config.yaml
model: "image classifier"
translate: 0.12
color_jitter: 0.2
fused_qkv: true
bias: "all"
expert_mlp_ratio: 0.5
experts_per_token: 2
conv_stem: false
layers: 12
residual_init: "zero_last"
lr: 0.002
beta1: 0.9
Rows from block 9 of a small image classifier, named by matrix and row number. Rows with one number within an expert belong to one neuron, the router's apart. Each number is 128 + 24 x the weight over its row's rms, rounded and kept within 0 to 255. All counts start at 0. After the name is the row's rms in percent of the matrix's.
Before each expert's rows are labels from the 100 images, of 14848, where the router gives the expert most weight on average: "responds to" is what is common among them. Only what is clearly more common there than usual is listed. The data: retinal OCT scans (Kermany 2017).
# router: router (model.blocks.9.mlp.router.weight, 64x128), inputs 0-127
# up: expert up (model.blocks.9.mlp.up, 64x64x128), inputs 0-127
# down: expert down (model.blocks.9.mlp.down, 64x128x64, transposed), outputs 0-127

# expert 49
responds to: finding: choroidal neovascularization
router.49 104 [ 79 134 144 114 140 162  99 144 172 114  87 101 116 125 159 159 123 106 145 123 147 144 148 116 156 138 143  99 116 155 170 140 103  99 102  78 114 126 122 134 146 123 148 142  92 125 129 101 115 113 152 149 118  90 128 111 102  89 105 148 120 151 148 151 120 135  91 141 165 125  80 135 159 152  80 146 129 143 176  95 119 143 152 142 129  62 120 120  65 135 144 114 112 113 144 119 145 118 144 117 101  98 158 131 127 103 113  96 148 139 131 101 142 125 121 129 127 159  83 151 162 104 166 146  98 133 153 121]
up.0 082 [100 101 153 136 132 149  72 135 173 126  97 133 119 108 152 154 109 122 150 126 175 125 159 112 128 117 104 114 100 153 144 136 127 102 124 108 152 131  98  89 139 131 143 145  78 155 113 136 117 149 150 142 114 124 127 109  85  84 115 137 107 140 144 110 109 116  93 174 178 117  90 128 158 135  92 143 120 146 173  92 117 128 164 173 153  91 127 116  71 144 163 113  93  94 118 129 106 126 128 103 111 114 129 157 119 104 117  82 132 132 168  87 146 113 113 117 134 155 100 143 159 129 144 139 123 124 158 108]
down.0 080 [152 129 143 118 139 143 174 154 141 155 146 102 190 127 139 131 147 186 136 136 166 142 147 169  79 117 125 128 122 155 172 155 103 116 151 147 135 143  74 147 129 110 133 134  92 160 118 128 148 123 105 150 151 142 150 102 120 145 129 101 109 124  95 154 125  80 100 105 106 118 153  84 142 163  99 108  93 142 134 130 138 106 151 156 110 159 100 138 138 148 112  92 177 130 136 148 145 133 138 135 146 144  97 172 105 152 137 136  94  89  94 143 126 107 134 120  86 156 106 100 146 142 140 114 157 146 144 137]
up.1 083 [100 123 148 144 104 142  96 117 148 136 122 139 131 145 137 173 124 100 159 131 134 147 132 137 141 100 101 118 113 139 138 131 125 109 117 115 156 112 128  95 105 106 140 130 111 120 193 144 131 179 145 143 112 137  95 125 112 114 100 129 130 144 194  55 135 154 110 142 176  80 106 103 147 104 105 137 121  72 152 115  97 130 143 124 160 100 107 110 105 117 146 124  56 102 135 137 114 114 129 138 117 112 150 104 142 121 122  74 143 115 168  98 135 144 133 126 131 119 102 143 146 139 151 131 103 124 189 107]
down.1 081 [136 125 130  82 141 128 117 131 144 155 118 141 184 154 117 122 123 152 119 141 145 140 163 157 111 115 128  96 127 159 183 162 122 108 130 180 119 135 106 134 123  96 140 156 130 149 102 153 161 142  95 138 151 122 139 115 131 144 158  78 112 119 109 170 149  90  96 118 112  89 116 101 128 131  75 105 115 128 146 142 157 138 136 154 109 119 107 124 161 114  96 135 183 153 136 126 116  79 111 133 127 122 134 152 110 124 116 134 111 105  83 130 133 117 118 119 106 165 137 111 197 149 162 145 170 173 155 134]
up.2 103 [138 156 120 117 125  93 126 123 125 149 155  90 132 119 131 133 136 110 102 209 124  83  94 120 149 114 133  48 117 136 129 120 141 120 125  98 109  92 170 149 131 162 109 129 135 101 131 114 121 154  92 154 119 117 162 148 129 126 120 121 104 124 106 145 174 151  79 114 135  92 145 142 113 123 103 122 144 114 133 104 155 134 135 141 131 139 140 124 132 126  79 164 141 122 117 138 157 131 139 147 115 137 147  89 162 101  78 147 160 108 141 170 132 171 126 157 113 112 134 113 158 160 133  95 133 184 160 148]
down.2 107 [117 129 115  86 120 148 104 103 100 120 101 141 121 122  93 139 142  93 124  78 108 179 103 148 134  90 120 148 141  92  91  85 136 149 112 116 123  93 142 129 146 165 121 146 124 104 159 147 116 108 165 141 136 102 117 132 166 141 165 135 143 147 176 121 120 138  96 135 109 138 149 100  88 105 157  89 158 132  82 126 135 119 126  84 131  94 116 157 149 122 139 156  95 127 135 108 141 105  70 126 130 136 141 111 155  96 134 143 173  94 126 138 119 136  96 123 115 134 165  95 129 190 128 106 132 164 131 116]
up.3 103 [127 136 125 109 130 137  95 141 115 168 115 106 158 128 135 109  89 116 140 144 178  79 141 139 118 143  99 120  97 143 137 105 125 119 118 106 159 111 132 112 135 151 131 138 100 155 117 145 131 144 143 132 132 115 135 123 162 129 128 155 110 145 113 156  79  98  60 180 128 112 127 145 100 140 116  95 105 203 116 106 176 144 143 178 103 121 171 119 135 172 112 147 164  97 103 133 130 116 107  94 165 109  79 135 124 106 112 120 116 106 154  98 148 105 135 113 120 123 163 124 135 122 102 116 158 171 142 146]
down.3 102 [144 154 169  96  98 158 156 131 116 116 129  94 153  96 163 130 164 139 122 157 148 122 132 134  76 116 142 128  94 150 139 121 114 128 140 109 161 112 114 113 152 140 108 129  96 118 171  99 119 135 101 148 159 141 157  97 110 121  86 141 115 123 108  81 111  93 108 147  82 135 158 119 145 157 111 126 124 125 130  88 114 107 119 143 133 187 100 133  98 200 124 118 129  89 133 105 170 156 108  97 119 143 113 109 104 135 152 133 142 106 138 145 155 119 126 153  79 127  87 132 115 158 128  94 137 102 150 154]
up.4 105 [146 157 120 125 129 101 126 140 134 162 155  97 148 125 129 149 132 108  90 207 131  70  99 114 129 115 120  76 101 142 126 135 133 116 121 102 118  85 161 136 136 162 116 124 131 106 120 104 135 146 107 153 121 131 172 140 119 119 120 125 106 117 115 153 174 140  79 113 122  86 140 159 113 126  95 125 140 108 132 103 152 147 140 153 120 151 150 134 117 148 100 148 131 122 117 146 160 149 148 139 123 126 129  96 169  95  73 144 155 109 147 164 134 172 129 161 109 121 129 128 153 162 120 100 148 178 173 167]
down.4 120 [126 125 114  94 113 135  96 100  97 113 102 119 134 122  96 139 144  85 129  88 100 164 103 141 126  92 126 152 123  86  85  67 135 136 110 118 112  96 141 123 157 161 116 158 126 112 157 123 106  99 166 147 129 105 108 143 156 127 163 147 135 139 169 126 102 149  95 124 128 136 144 110  97 108 158  94 148 136  73 142 139 116 125  95 123  91 119 156 155 126 116 153 113 119 127 108 148 106  59 123 146 130 140 115 157 102 123 130 170  89 121 160 121 118 101 126 116 133 157 102 117 195 123 107 126 159 118 116]
up.5 110 [126 108 114 170 134 164 141  95 115 164 135 117 130 173 125  97 124 127 106 155 156  94  90 127 111  93 104 147 139 119 110  79 128 111 120 124 108 124 153  98 133  76 108 118 108 119 176 135 123 111 141 133 128 135  84 105 154 109 158 166 116 103 132 115 107 131 108 119 117 113 116 136 115  83 139 122 123 165  96 113 146 139 134 150 105 132 114 146 118 175 127 179 127 130 161 116 149 136 120 110 147 130 117 109 161 107  84 133 131 122 152 117  98  95 102 139 186  65 166 148 110 182 127 103  95 101 134 144]
down.5 094 [156 152 143 125 129  98 105 111 127  99 167 105 100  99 150  97 155  95 103 150 123  77 174 120 126 129 152 142 131 131  96 108 134 135 141 144 110 119 105 113 113 141  88  97 178  79 143 153 108 168  94 152 151 128 122 183 148 117 131  66 126 116 114 148 128 106 141 110 153 104 152 136 117 106 105 123 146  94 122 131 141 105 121 138 162 166 181  67 126 161 131 137 136 123 109 136 154 160 109 112 135 130 127  98  92 106 105 111 126 149 144 101 135 140 110 156 107 113 128 148  80 147 145 125 144  97 123 103]

# expert 29
responds to: finding: choroidal neovascularization
router.29 092 [128 104 110  87 108 143 107 156 148 167 169 109 112 124 177 148 149 136 125 154  74 127  92  93 145 115 114 117 122 169  88  94 153 173 123 124 157 126 162 168 145 171  75 136 133 119 139 151 163 117 115 148 105 144 147 108 127 167 115 107 178 120 145 141 131 165 131 137 150 146 153 154 115 124 149 125 134 134  96 119  99 135 119 117 175 148 129 150  94 127 127 134 126 152 152  87 138 116 139 142 140 104 152  71 124 118 147 133 161 117 124 137 135 160 125 145 114 141  91 140 143 104 121 131  83 162 167 143]
up.0 097 [101 118  94 153 135 139 148 113  65 105 137 123 122 113 128  79 102 113 120 131 144  96 124 135 125  92 129 140 135 141 160 107 130  93 131 112  91 119  97  78 132  97 116 141 140 125 126 121 124 106 137  98 124 113 162 153 149 121 144  99  87  88  87 144 120  93  77 115 121 117  89  80  88 112 148  87 123 137 114 126 182 119 135 158 115 112 140 129 147 153 102 140 149 110 120 140 164 143 116 114 135 128  90 124 147  97 112 107 100  82 124 115 117  85  85  83 136 124 137 120 124 180 117 137 135  86 106 124]
down.0 089 [103 118 120 118 138 163 118  96 102 141 117 131 124 139 136 135 143 167 136 140 126 115 147 130  56 140 143 122 149 124 159 134  96 110 118 123 156 103 105  92 101 106  91 125 175 115 136 160 118 112 117 143 134  89 109 132 169 175 151 103  98  84 110 151 120 113 122  93  97 144 149 118 157 147 100 103 140 162 137  75 128 125 112 147 130 114 114 125 104 115 123 185 121 107 159 122 132 111 112 119 161 106 103  96 152  81 159 142 163 106  90 164 118  90 107  94 155 134 132  89 120 117 125  91 135 162 146 134]
up.1 100 [154 128 120 123  99 147  99 133 132 145 153 103 140 144 113 121  64 107 128 138 120  90 144 122 157  95 120 114 100 157 117 149 132 149 195 166 127 133 151 140 162  91 107 164 115 102 157 104 146 148  90 146 120 152 133 129  96 120  96 109 159  76 128 110  99 123 105 105 153 138 134 129 104 125 164 103  84 123 110 127 129 148 157 149 147 120 171  98 101  99 114 163 146 149 151 145 140 118  95 152 103 131 108 133 105 121 123 106 112 107 124  95  73 134  94 123 147 108 119 126 149 153 145 106 109 187 160 118]
down.1 103 [151 160 132 155 118  88 123 121 155 160 148 127 122 123 104 133  87 118 119  95 126 118 125 117 162 124 123 113 113 107 141 163 122 112 125 122 167  87 135 123 140 106 141 115 111 102 145 128 115 174  59 122  94 168 122  98 120 138 125 150 184 182 143 138 151 161 167 160 131 154 123 159 104 128 140 156 129  97 138 137 141 127  86  86 139 137 112 108  80 151  90 132 167 187 144 116  94 108 135 167 140 137 149 161 122 118 140 138 140 144 154 133 137 157 163 144 125  93 139 121 159 100  94 122 132 123 131 151]
up.2 118 [170  96 107 109  84 139  76 160 104 179 156 136 140 108 160 136 121 145 104 163 134 128  94  93 119 102 116 140 128 185 104 126 140 153 135 123 172 115 138 132 179 123 126 127 122 116 150 164 155 121  95 146  82 140  97  97 123 145 110 134 144  99 118 145  99 128 127 154 120 170 164 141 122 102 133 130  82 117 145 132 132 144 138 157 160 165 162  92  79 146 124 155 134 134 149 134 149 122 115 125 149 141 130 119  90 118 152 129 139 128 146 124 144 148 164 140 163 117  81 131 166 130 108  76 117 145 144 140]
down.2 109 [134 124 147 144 141  91 113 115 128 118 119 121 130 158  99 123 103  94 101 112 118 164 130 107 172  91 166  84 128 114 102  89 169 129 114 157 137 113  96 155 147 121 140 110 135 114 137  97 111 131 126 102 107 164  86 132 120 129 132 163 151 178 126 152 149 176 153 152 158 141 121 125  71 114 164 152 155 104 133 181 143 132 153 121 113 130 131 134 116 115 106 122 149 187 148 116  85 104 133 152 156 128 145 170 144 119 123 130 166 157 158 144 136 161 140 148 154 138 172 116 123 159 158  93 138 123 112 137]
up.3 079 [153 113 124 105 112 121 111 131 119 174 147 128 166 127 155 140 111 129 121 153 121 106 117 119  98  90 153 121 110 160 138 143 138 168 163 186 125 127 140 149 137 136 162 162 160  76 172 160 150 134 130 138 101 146 133 180 169 146 106 147 131 111  98 152 135 123 111 113 137 140 142 118  86 108 114 126 116 148 148 145 121 138 133 130 139 116 150 125  78  65 158 166 150 115 165 121 146 100  97 166 108 113 118 149 124  94 128  95 124 115 119 131 113 129 111 128 174 132 122 169 152 154 182  82 123 148 146 143]
down.3 083 [143 109 111 102 110 123 107 131 141 143 138 141 104 103 118  99 124 111 126  86 116 129 167 154 145 125  93 125 141 121 130 122 157 141 107 127 156  99 131 154 174 154 164  85 152 109 124 159 154 157 134 102 128 151  95 112 140 134 143 136 174 128 153 163 161 158 138 190 157 113 121 160 108  90 160 143 176 137 150 162 125 139  97  92 140  99 135 135  96 108  95 125 147 193 127 106 106 148 116 149 144 179 136 178 111 108 115 157 137 148 128 104 126 125 152 146 118  85 134 127 119 117  96 149 142 127 115 166]
up.4 097 [106 145 139 128 149 137 200  91 140 106  94 147  93 109 169 155 119 151 111 126  71 153 120 104 142 114 140 119 116 169 119 117 135 144 148 118 137 123 152 169  82 145 105 155 123 150 130 102 123 140  97 122 108  97 173 147 122 170 138 107 131 126 168 134 167 116 135 123 125 134 118 111 132 145 150 128 105 105 120  93  96 117  99  98 126 134 160 157 113 133 123 117 144 118 118 101 121 104 119 146  82  90 147 104 118 121 100 144 107 111  87 171 173 138 138 142  76 157 113 134 153 144 168 183 141 121 138 116]
down.4 085 [158 108 127 130 108 110 141 126 137 128 156 145 112 155 122 130 140 167 112 158 112 110 129 133 156 134 106 113 143 154 158 117 151 134 126 130 144 139 150 170 134 137 129 121 158  98 153 160 174 111  90 157 148 140 110 103 128 101 107 143 118 128  91 155 115 126  95 138 132 105 157 134 126 131 166 109 131 101 118 185 111 152  63 154 121 137 165 105 128  79 140  96 124 123 134 135 180 125 128 132 133 130 151 116 139 120  93 118 116  88 146 112 124  79 153 206 117  87 100 152 107  87  84 123 137 122  89 156]
up.5 093 [ 84 149 178 131 162 148 144 100 144 126 110 146 148  91  92 113 151 111  84 141 142 150 173 199 112 140 155 123 143 118 189 166  92  90 140 113  91 128  93 149 100 125 113 144 120 167 143 121  81 141 107  96 127 118 129 131 163 149 178 121 120 113 131 172 149  90 112 101  96 121 115 104 121 133 107  94 147 134  81 134 148 128 119 131 139 115 124 166 125  97 143 141 127 139 126 118 143 113 105 131 106 111 121 183 134 146 132 120 138 134 147 134 108 144  98 114 109 155 178 126 124 134 130 128 150 136 153 119]
down.5 079 [117 139 158 118 166 120 195 124 130 132 111 133 127 102 160 138 126 159 106 145 143 143 142 126  71 129 124 121 144 118 128 149  75  94  71 102 132 144  98  86 104 117 128 152 143 133 111 166 137 118 150 141 118 128 161 142 169 173 172  91 116  69  89 139 119 110 127 106 111 160 141 135 140 150 117  85 157 159 108  89 138 156 123 180 143 110 129 133 136 145 125 118 128 101 165 108 127 154 170 103 122 145  84 116 164 107 155 140 131  97  94 138 131 108 121 107 128 154 127 106 111 119 121 117 143 124 127 133]

# expert 56
responds to: finding: normal
router.56 096 [124  84 116  86 122 151 130 165 141 137 154 103  97 135 135 176 165 141 136 126 116 143 100  89 122 124 148 162 119 155 115 128 137 158 105 139 126 155 162 150 122 145 108 143 172 145 158 113 176 105 160 159 132 141 152 148 138 156 108 133 163 142 156  98  91 172 137  79 151 134 115 124 140 143 144 129 142 148 108 167 113 142 119  96 120 150 115 148 144 128 176 146 126 150 133  80 153 133 131 110 126  86 168  97 158 187 140 154 161 124 106 144 110 143 137 141 120 110 117 120 119  91 124  93  81 121 154 142]
up.0 100 [163 147 147 144 116 137 108 115 164 107 150 161  95  82 153 123 131  90 120 162 111 113 154 112 114 127 138 163 147 152  77 135 112 133 144 159 124 143 149  93 137 118 151 104 120 122  88 150 118  86 121 116 103 119 115 161 103 148 106 136 142 122 119 104 160 132 125 108 158 179 126 100 152 120 135 135 137 135 129 141 112 188 138 142 179 134 129 158 160 148 103 155  91 145 124  77 112 105 101 126  65 151 158 126 110 180 166 115 135 133 138 123 156 111 137 136 110 146  87 148 137 130 133 118  89 139 158 100]
down.0 083 [103 115  95 122 141 104 129  80 160 137 167  89 112 116 156 129 137  99 135 169  98 129 128 103 121 116 130 128 137 130 114 124 104 114  91  95 131 144 130 112 140 103 112 131 131  84 155 104  95  94 138 117  76 136 140 101  97 118  94 128 100 100 113 119 144 169 116 111 176 122  97 120 183 118  93 136 152  94 139 143 141 119 129 140 103 142  64 130  82 152 100 136 118 115 163 115 125 114 137 161 113 123 163 121 115 151 114  92 125 108  96 122 149 141 122  98 128 135 126 105 133 160 169  85  81 130 169 103]
up.1 090 [135 168 103 118 141 113 108 121 144 142 136 122 109 107 118 100 121 118  74 127 118 101 151 117 142 123 112  93 109 160 167 102 143 126 146 116  97 108 131 147 117 148  85  66 150 120 120 118 135  87 136 119 123 138 105 135  84  92  80 126 134 119 125 135 198 139 137 134 127  65 133 127 104 105 147 138 113 107 136 108  89 132 138 107 138  82 153 135  95 103  94 146  88 122  76 154 123 138 114 134 142 183 127  99 124 127  83 110 144 168 138 117 134 142 144 137  98 125 147 147  75 143 123  99 116 116 143 136]
down.1 099 [117 157 152 135 177 124 166 159 100  87  97 134 130 131 143 134 115 145 139  94 168 119 121 113 123 120 134 134  74 103 104 116 114 118 136 115 148 117  83 153  92 115 110 112 143 144 144  84 125 127 107 151 155  95 150 130 165 153 137 136 143 145 138 171  89  91 114 121 135 146 134 131 113 164 125 120 100 144 107 109 153  91 129 129 127 111 119 139 123 156 135 116 141 104  99 162 138 149 120  54 112  64  79  96 144 105 165 129  97 124 108 156 103 131 100 132  86 153 145 134  89 124 135 163 140 122 108 145]
up.2 097 [151  98 130  92 105 150 144 134 146 152 150 165 127 173 118 106 145 106 114 121 176 129 176 108 172 148 164 159 165 133 108 156 116 149 129 134 129 180 156 162 100 106 133 169 168 151 101 159 136 118 149 143 121 118 116 149 112 150 159 138 134 104 135 136 110 115 114  89 160 134 117 111 139  99 136  93 154 137 118 164 144 140 126 122 123  89  92  94 156 116 123 148 187 184 185 110 139 157 147 147 125 110 136 100 148 148 122 157 120 111  93 120 131 140 133 123 106 113 170 139  95 119 118 136 126 134 110 154]
down.2 085 [109  78  80 158 117 122 142 106 118 110 107  97 132 147 129  89 160 117 154 128  82 127 143  99 139 117 125 107 173 141 139  86  93 115 114 102 139 106 146  99 139 111 135  98 116 121 129 126 105 114 122 103  62 147 124  98 112  97 125 151 116 111 123 117 118 168 124 152 141 157 135 134 128  83 121 136 163 112 143 148 142 156 154 118 102 122  95 143 137 186  74 150 121 134 141 110 142 100 124 147 188 135 124 123 142 106 110  92 164 120  98 120 150 124 114 125 182  95 111  74 125 144 133  91 130 123 146 135]
up.3 103 [152 152 121 113 103 131 100 149 145 141 138 169 130 105 139 115 174 131 126 147 138 107 126  96 162 157 187 140 132 191 103 126 110 142 127  83 148 132 173 149 131 144 152 114 146 130  76 165 140  72 125 129 124  90 168 143 119 157 130 138 110 112 117 135 143 153 125 150 153 164 122 121 142  83  98  91 137 159 120 140 151 167  72 116 156 122 103 141 169 164 105 148 121 147 109 112 124 143 114 158 110 125 159  76 158 118 120 133 133 113 107 131 134 159 121 162 113 130 106 138 160 102 107 134 116 126 104 120]
down.3 109 [105 114 118 113 115 131 113  96 164  93 126 121 119 140 104 124 124  93 127 124 105 124 147  95 149  98 155 122 139 132 100  67 101 148 114  85 115 140 133 148 106 133 111 136 128 100 130 111 113 109 163 127  81 111 115 149 126 135 157 119 128 131 131 141 138 162 114 124 171 122 137 110  96  75 126 118 147 117 108 181 177 138 165 121  78 117 108 129 158 145  62 143 123 158 137 129 127 145 120 175 141 115 147 105 133 120  83  84 144 110  74 176 123 125  94 125 134 170 144 120 115 149 164 106 100 129 142 106]
up.4 105 [142 100 131 126 140 111 132 141 126 139 166 157  87 163  79 139 115 144 123 111 149 141 134  89 168 140 134 118 130 120 124 125 154 138 127 163 159 182 170 112 101 132 140 143 153 152 121 146 160 152 138 150 139 160 102 160 117 149 105 182 164 157 148 100 126 156 163 111 157 137 147 110 121 145 180 107 126 105  97 180 124  96 129 118 140 124 125  90 174 103 140 159 143 170 125 117 128 151 133  99 144 162 163 144 150 178 138 137 151 150  98 123 154 117 147 126 152 125 111 110  95 109 102 107  85 132 129 126]
down.4 102 [132  97 107 180 129 116 162 141 150 145 112 126 123 135 123  91 136 107 128 150 106 150 143  98 141  87 119 141 170 116 101  95  98 130  93 125 137 167 135 115 105 125 174  85  95 111 121 144 131 101 129 112  85 178 123 136 142 139 119 142 157 134 133 147 145 140 174 113 169 157 132 174 112  88 144 123 163 131 146 153 158 168 150 118  84 116 126 148 163 125  65 109 132 174 168  87  96 122 141 164 148 146 133 145 136 160 131 115 143 151 120 136 160 129 153 125 147 131 137 117 132 163 165 130 115 117 128 133]
up.5 110 [150 114 103 111 120 127 127 135 117 108 140 118  90 150 116  93 129 154 152 166 132  89 150 103 137 142 168 145 155 143 120 168 108 142 132 131 149 185 156 100  78 106 123 100 147 130 121 153 147  97 128 117 148 141 117 155 117 147 105 135 151 137 141 131 173 157 149 139 131 111 143 109 161 135 102  96 152 120 176 162  83 105 107 103 114 118 123  89 185 115 145 166 137 162 147 116 108 140 124 113 131 175 165 135 116 148 108  90 137 134  86 161 128 101 132 128 130  84 105 148 135 110  93 144 107 124 164 170]
down.5 104 [109 106 142 114 164 171 158 154 181 120 118 124 111 134 160 105 148  91 153 171 128 144 141  98  90 134 161 105 121 132 112  94  88 102  87 109 139 159  73 145 124 122 113  78 124 148 108 116 143  68 148 119 101 164 112 101 139 143 110 112 105 131  80 151 114 159 153 104 150 132 150 124 119 133 152 151 152 149 126 135  94 146 162 154  99 138 101 172 137 121 114  99 100 122 138 109 117 143 145 160 145 152 106 139 141 165 174 128 145 138  90 154 144 147 128 142 132 147 141 130 101 144 170 115 118 131 138 121]

# expert 34
responds to: finding: choroidal neovascularization
router.34 095 [ 94  78 132 116 147 137 157 146 166 115 134  99 142 127 163 193 122 130 178 140 110 139 105 136 130 122 114 108 132 139  91 102 106 134  91 128 136 126 103 171 150 113  87 116 132 107 117  86 141  85 133 152  94 124 144 129  97 116  97 124 170 113 142 139  93 106 125 124 137 135 129 144 147 147 104 119 128 168  77 130 143 141 139 126 176 148  99 174 138 123 135 121 145 110 149 108 157 117 146  77 111 109 135 122 155 173 160 113 161 141  98 116 143 147 120 138  95 133 152 112  72 107 160 145 108 150 156 141]
up.0 108 [ 94 118 146  60 117 115 124 109 157 126  93 129 100  85 129 156 125 132 114 163 127 150 162 166 117  96 152 137  95 114 116 121 146 142 106 108 134 132 122 180 177 155 122 131  97  96 120  80  98 134 146 120 119 124 153 135  51 152 137  98 159 121 182 116 149 111 112 142 116 124 111  88 137 123 139 104 110 113 113 111 131 110 125  88 152 128 122 156  89 121 148 155 108 114 117 119 135 144 104 123  93 117 168 109 104 146 111 162 140 130 105 168 124 141 146 129  76 144 133 109 133 142 152 139 108 160 160 121]
down.0 107 [ 99 132 127 134 149 125 156 175 136 166 151 145 169 167 142 144 122 122  94 125  89 159 108 121 120 117  91 102 146 132 128 133 149 135 100 129 104 173 108  97  89 139 121  99 113 181 126 145 127 113 161 104 105 160 138 138 128 149 140 115 103  91  87 121 137 131 146  87  69 106 142 151 139 136 129 142 130 132 114  85 108 172 160 155  98 125 146 164 166 139 162 101 154 155 163 105 114 143 163 180 130 122  90 144 161 174 140 111 120 147 146 123 112 153 136 125 125 120 173 142 156 124 146 128 126 131 134 125]
up.1 086 [180 125 146 144 106 108 111 114 116 121 154 129 145 148 101 134 164 126 119  87 180 117 163 148 125 147  77 114 164 127 133 151 137 114 148 153 166 110 129  94 134 147 165 138 136 124 146 129 171 152 111 111 133 123  90 132  97  76  92 106 109 153 124  89 148 145 123 146 143 107 131 104 123 112 153 178  98  99 149 153 114  82 118 143 174 132 115 113 120 111 160 150 106 104  61 136  88 148 145 143 140 158 148 140 120  94 100 123  96 105 147 110 141 126 158 125 151 102  81 142 125 139 121 126 153 139 131 122]
down.1 102 [138 133 201 155 156 133 171 148 131 118 176 161 100  88 113 136 107 161 135 132 131  90 146 127 161 112 143 128 102 116 144 167 140 129 146 153 130 151 101 158 105 158 154  76 164 141  94 162 149 138  95 117 141 119 110  96 138 129 153  83 160 108 116 119 184 129 150 124  96 138 163 143 124 135 122 141 127 134 116 153 118 116 124 122 179 135 134 118 114  89 149 108 132 129 110 148  96 149 184 131 122 120 128 146 125 113 173 146  98 146 149 120 109 154 135 169 114 144 143 162 118 118 128 180 140 126 114 110]
up.2 083 [159 112  92 157 101 135 111 136 118 127 150  96 178 186 137  94 139 120 100 116 160 107 134 113 142 137  98 104 116 159 121 131 152 146 166 104 167 135  99  91 112  63 129 127 131 142 158 107 139 129 164 130 142 124 119  98 104 100 145 140  93  99 118 131 101  97 117 169 151 124 105 139 105 122 160 183  89 103 168 139 122  90 141 135  85 134 134 127 136 134  99 115 128 163 127 116 108 118 143 117 145 143 124 114 166 135 106  96 111 136 157  81 128 105 116  81 152 110  96 125 128 141 122  77 133 135 148 125]
down.2 091 [122 123 183 124 169 145 171 165 113 148 126 168 135 129  98 148 103 170 131 117  97 140 161 128 144 101 150 150 113 110 116 137 141 132 134 164 113 159 100 156  97 150 137 110 139 146 116 148 132 127  88 102 119 124  99  98 151 155 168  82 150 104 131 139 156 116 155 103  90 100 155 133 104 113 145 145 129 161  95 151 137 114 167 109 160 116 137 141 135 101 131  99 166 157 123 104  97 126 165 133 147 110 102 163 151 139 153 148 125 155 146 154 101 168 110 138 130 138 173 152  98 163 168 150 122  92 109 118]
up.3 109 [ 91 118 193 104 147 111 150  90 165 118 114 133 100  87 134 152  99 136 144 153  85 163 107 148 150  84 133 135 130 117  94 107 115 122 105 122 128 154 142 147 163 149 112 103  96  59 110 134  93 111 120  83 104 123 158 172 103 150 128 110 170 113 155 151 142 121 134 141 114 129 130 109 147 121 107  84 166 115 105 123 137 140 128 118 179 123 120 154 138 117 121 132 150 106 174 105 135 110 111 100  93 112 155 113 124 146 113 133 142 129 114 148 135 143 129 140  76 146 167 123 115 141 153 172 108 136 152 138]
down.3 099 [104 157 139 146 154 130 135 169 142 115  88 129 184 138 174  92 135 128  78 150 135 159 133 126 143 158  94 138 128 129 114 102 136 152 137 122 111 140 129 101  85 130 156 134  94 156  97 162 121 117 165 105 167 148 158 158 133 160 134 163 115 107 134 135 149 101 167 112 121 106  80 143 157 165 132 136 101 129 126  72 140 144 146 142 115  92 137 155 147 153 143 112 145 110 154 100  96 136 157 125 100 117 104 127 135 165 137 105 126 160 177  96 187 153 109 141 120 143 127 155 144 132 153 132 128 111 145 132]
up.4 089 [ 82  77 124 143 142 121 122 121 159  98 103  94 138  93 129 170  85  73 148  99 133 142 103 162 128 117  97 125 130 129 121 108 122 136 119 130 113 141 117 117 151 101 131 130  95  48  97  94 124 125 123  99 112 107 155 181  57 146 117 122 167 149 174 141 114 100 134 146 124 130 130 136 133 120 116 126 117 127 106 128 139 108 133 118 198 124 103 145 100 111 149 129 159 110 134  96 134 145 153  84 114 114 156 121 109 128 130  95 134 138 104 127 149 128 141 122 101 120 116 133  82 127 155 147  93 122 145 140]
down.4 087 [114 121  94 131 129 122 101 154 139 121 113  85 171 152 166  96 158 117  95 147 122 159  95 156 141 147  94 128 158 133 120  62 148 151 123 123  93 123 121  92 119 118 117 121 112 135 117 128 131  89 174 129 171 164 139 162 125 132 103 166 101 100 126 113  96 112 140 101 157  95 107 136 160 151 158 136 135 121 126 113 153 151 141 141  78 111 161 142 155 177 150  95 146 102 156  90 139 114 106 111 128 145 123 116 115 167  91 111 131 146 169  83 167 139 137 117 138 105 141 125 112 112 135  96 112 104 136 121]
up.5 081 [118 103 146 118 125 131 152 100 161 105  95 124  90 107 129 141  90 171 114 168  98 139 131 139 154  55 106 139 100 129  81 122 123 105 119 113 112 140 150 174 176 146  95 103  86  82 149 105 102 131 106  76 149 140 178 128  74 132 127 114 140 138 143 126 157 120 118 160 128 121 168 115 156 101 113  77 131 129 111 136 143 152 115 136 171 131 135 134 122 119 117  87 126 136 149 117 120 117  90 121 124 132 142 123 127 144 104  90 118 130 140 129 124 129 151 155  90 114 166 121 115 165 142 161 102 116 142 116]
down.5 066 [122 150 146 119 133 117 163 129  94 148  87 135 144 156 147 127 148 149  87 161 160 148 109 133 139 156 132 151 156 112 147 102 173 142 139 117  96 171 140  98 110 125 163 125 103 134 104 134 109 111 180 122 139 125 142 155 132 111 149 154 143  94 125 156 134  99 126  49  90 113  64 126 120 172 137  98  80 131 110 104 148 126 154 138  99 101 105 148 141 139 148 125 148 138 129 128 126 144 155 138 125 110  81 108 137 154 121 132  91 120 139 127 180 170 158 106 117 160 155 137 134 157 144 120 145 134  97 124]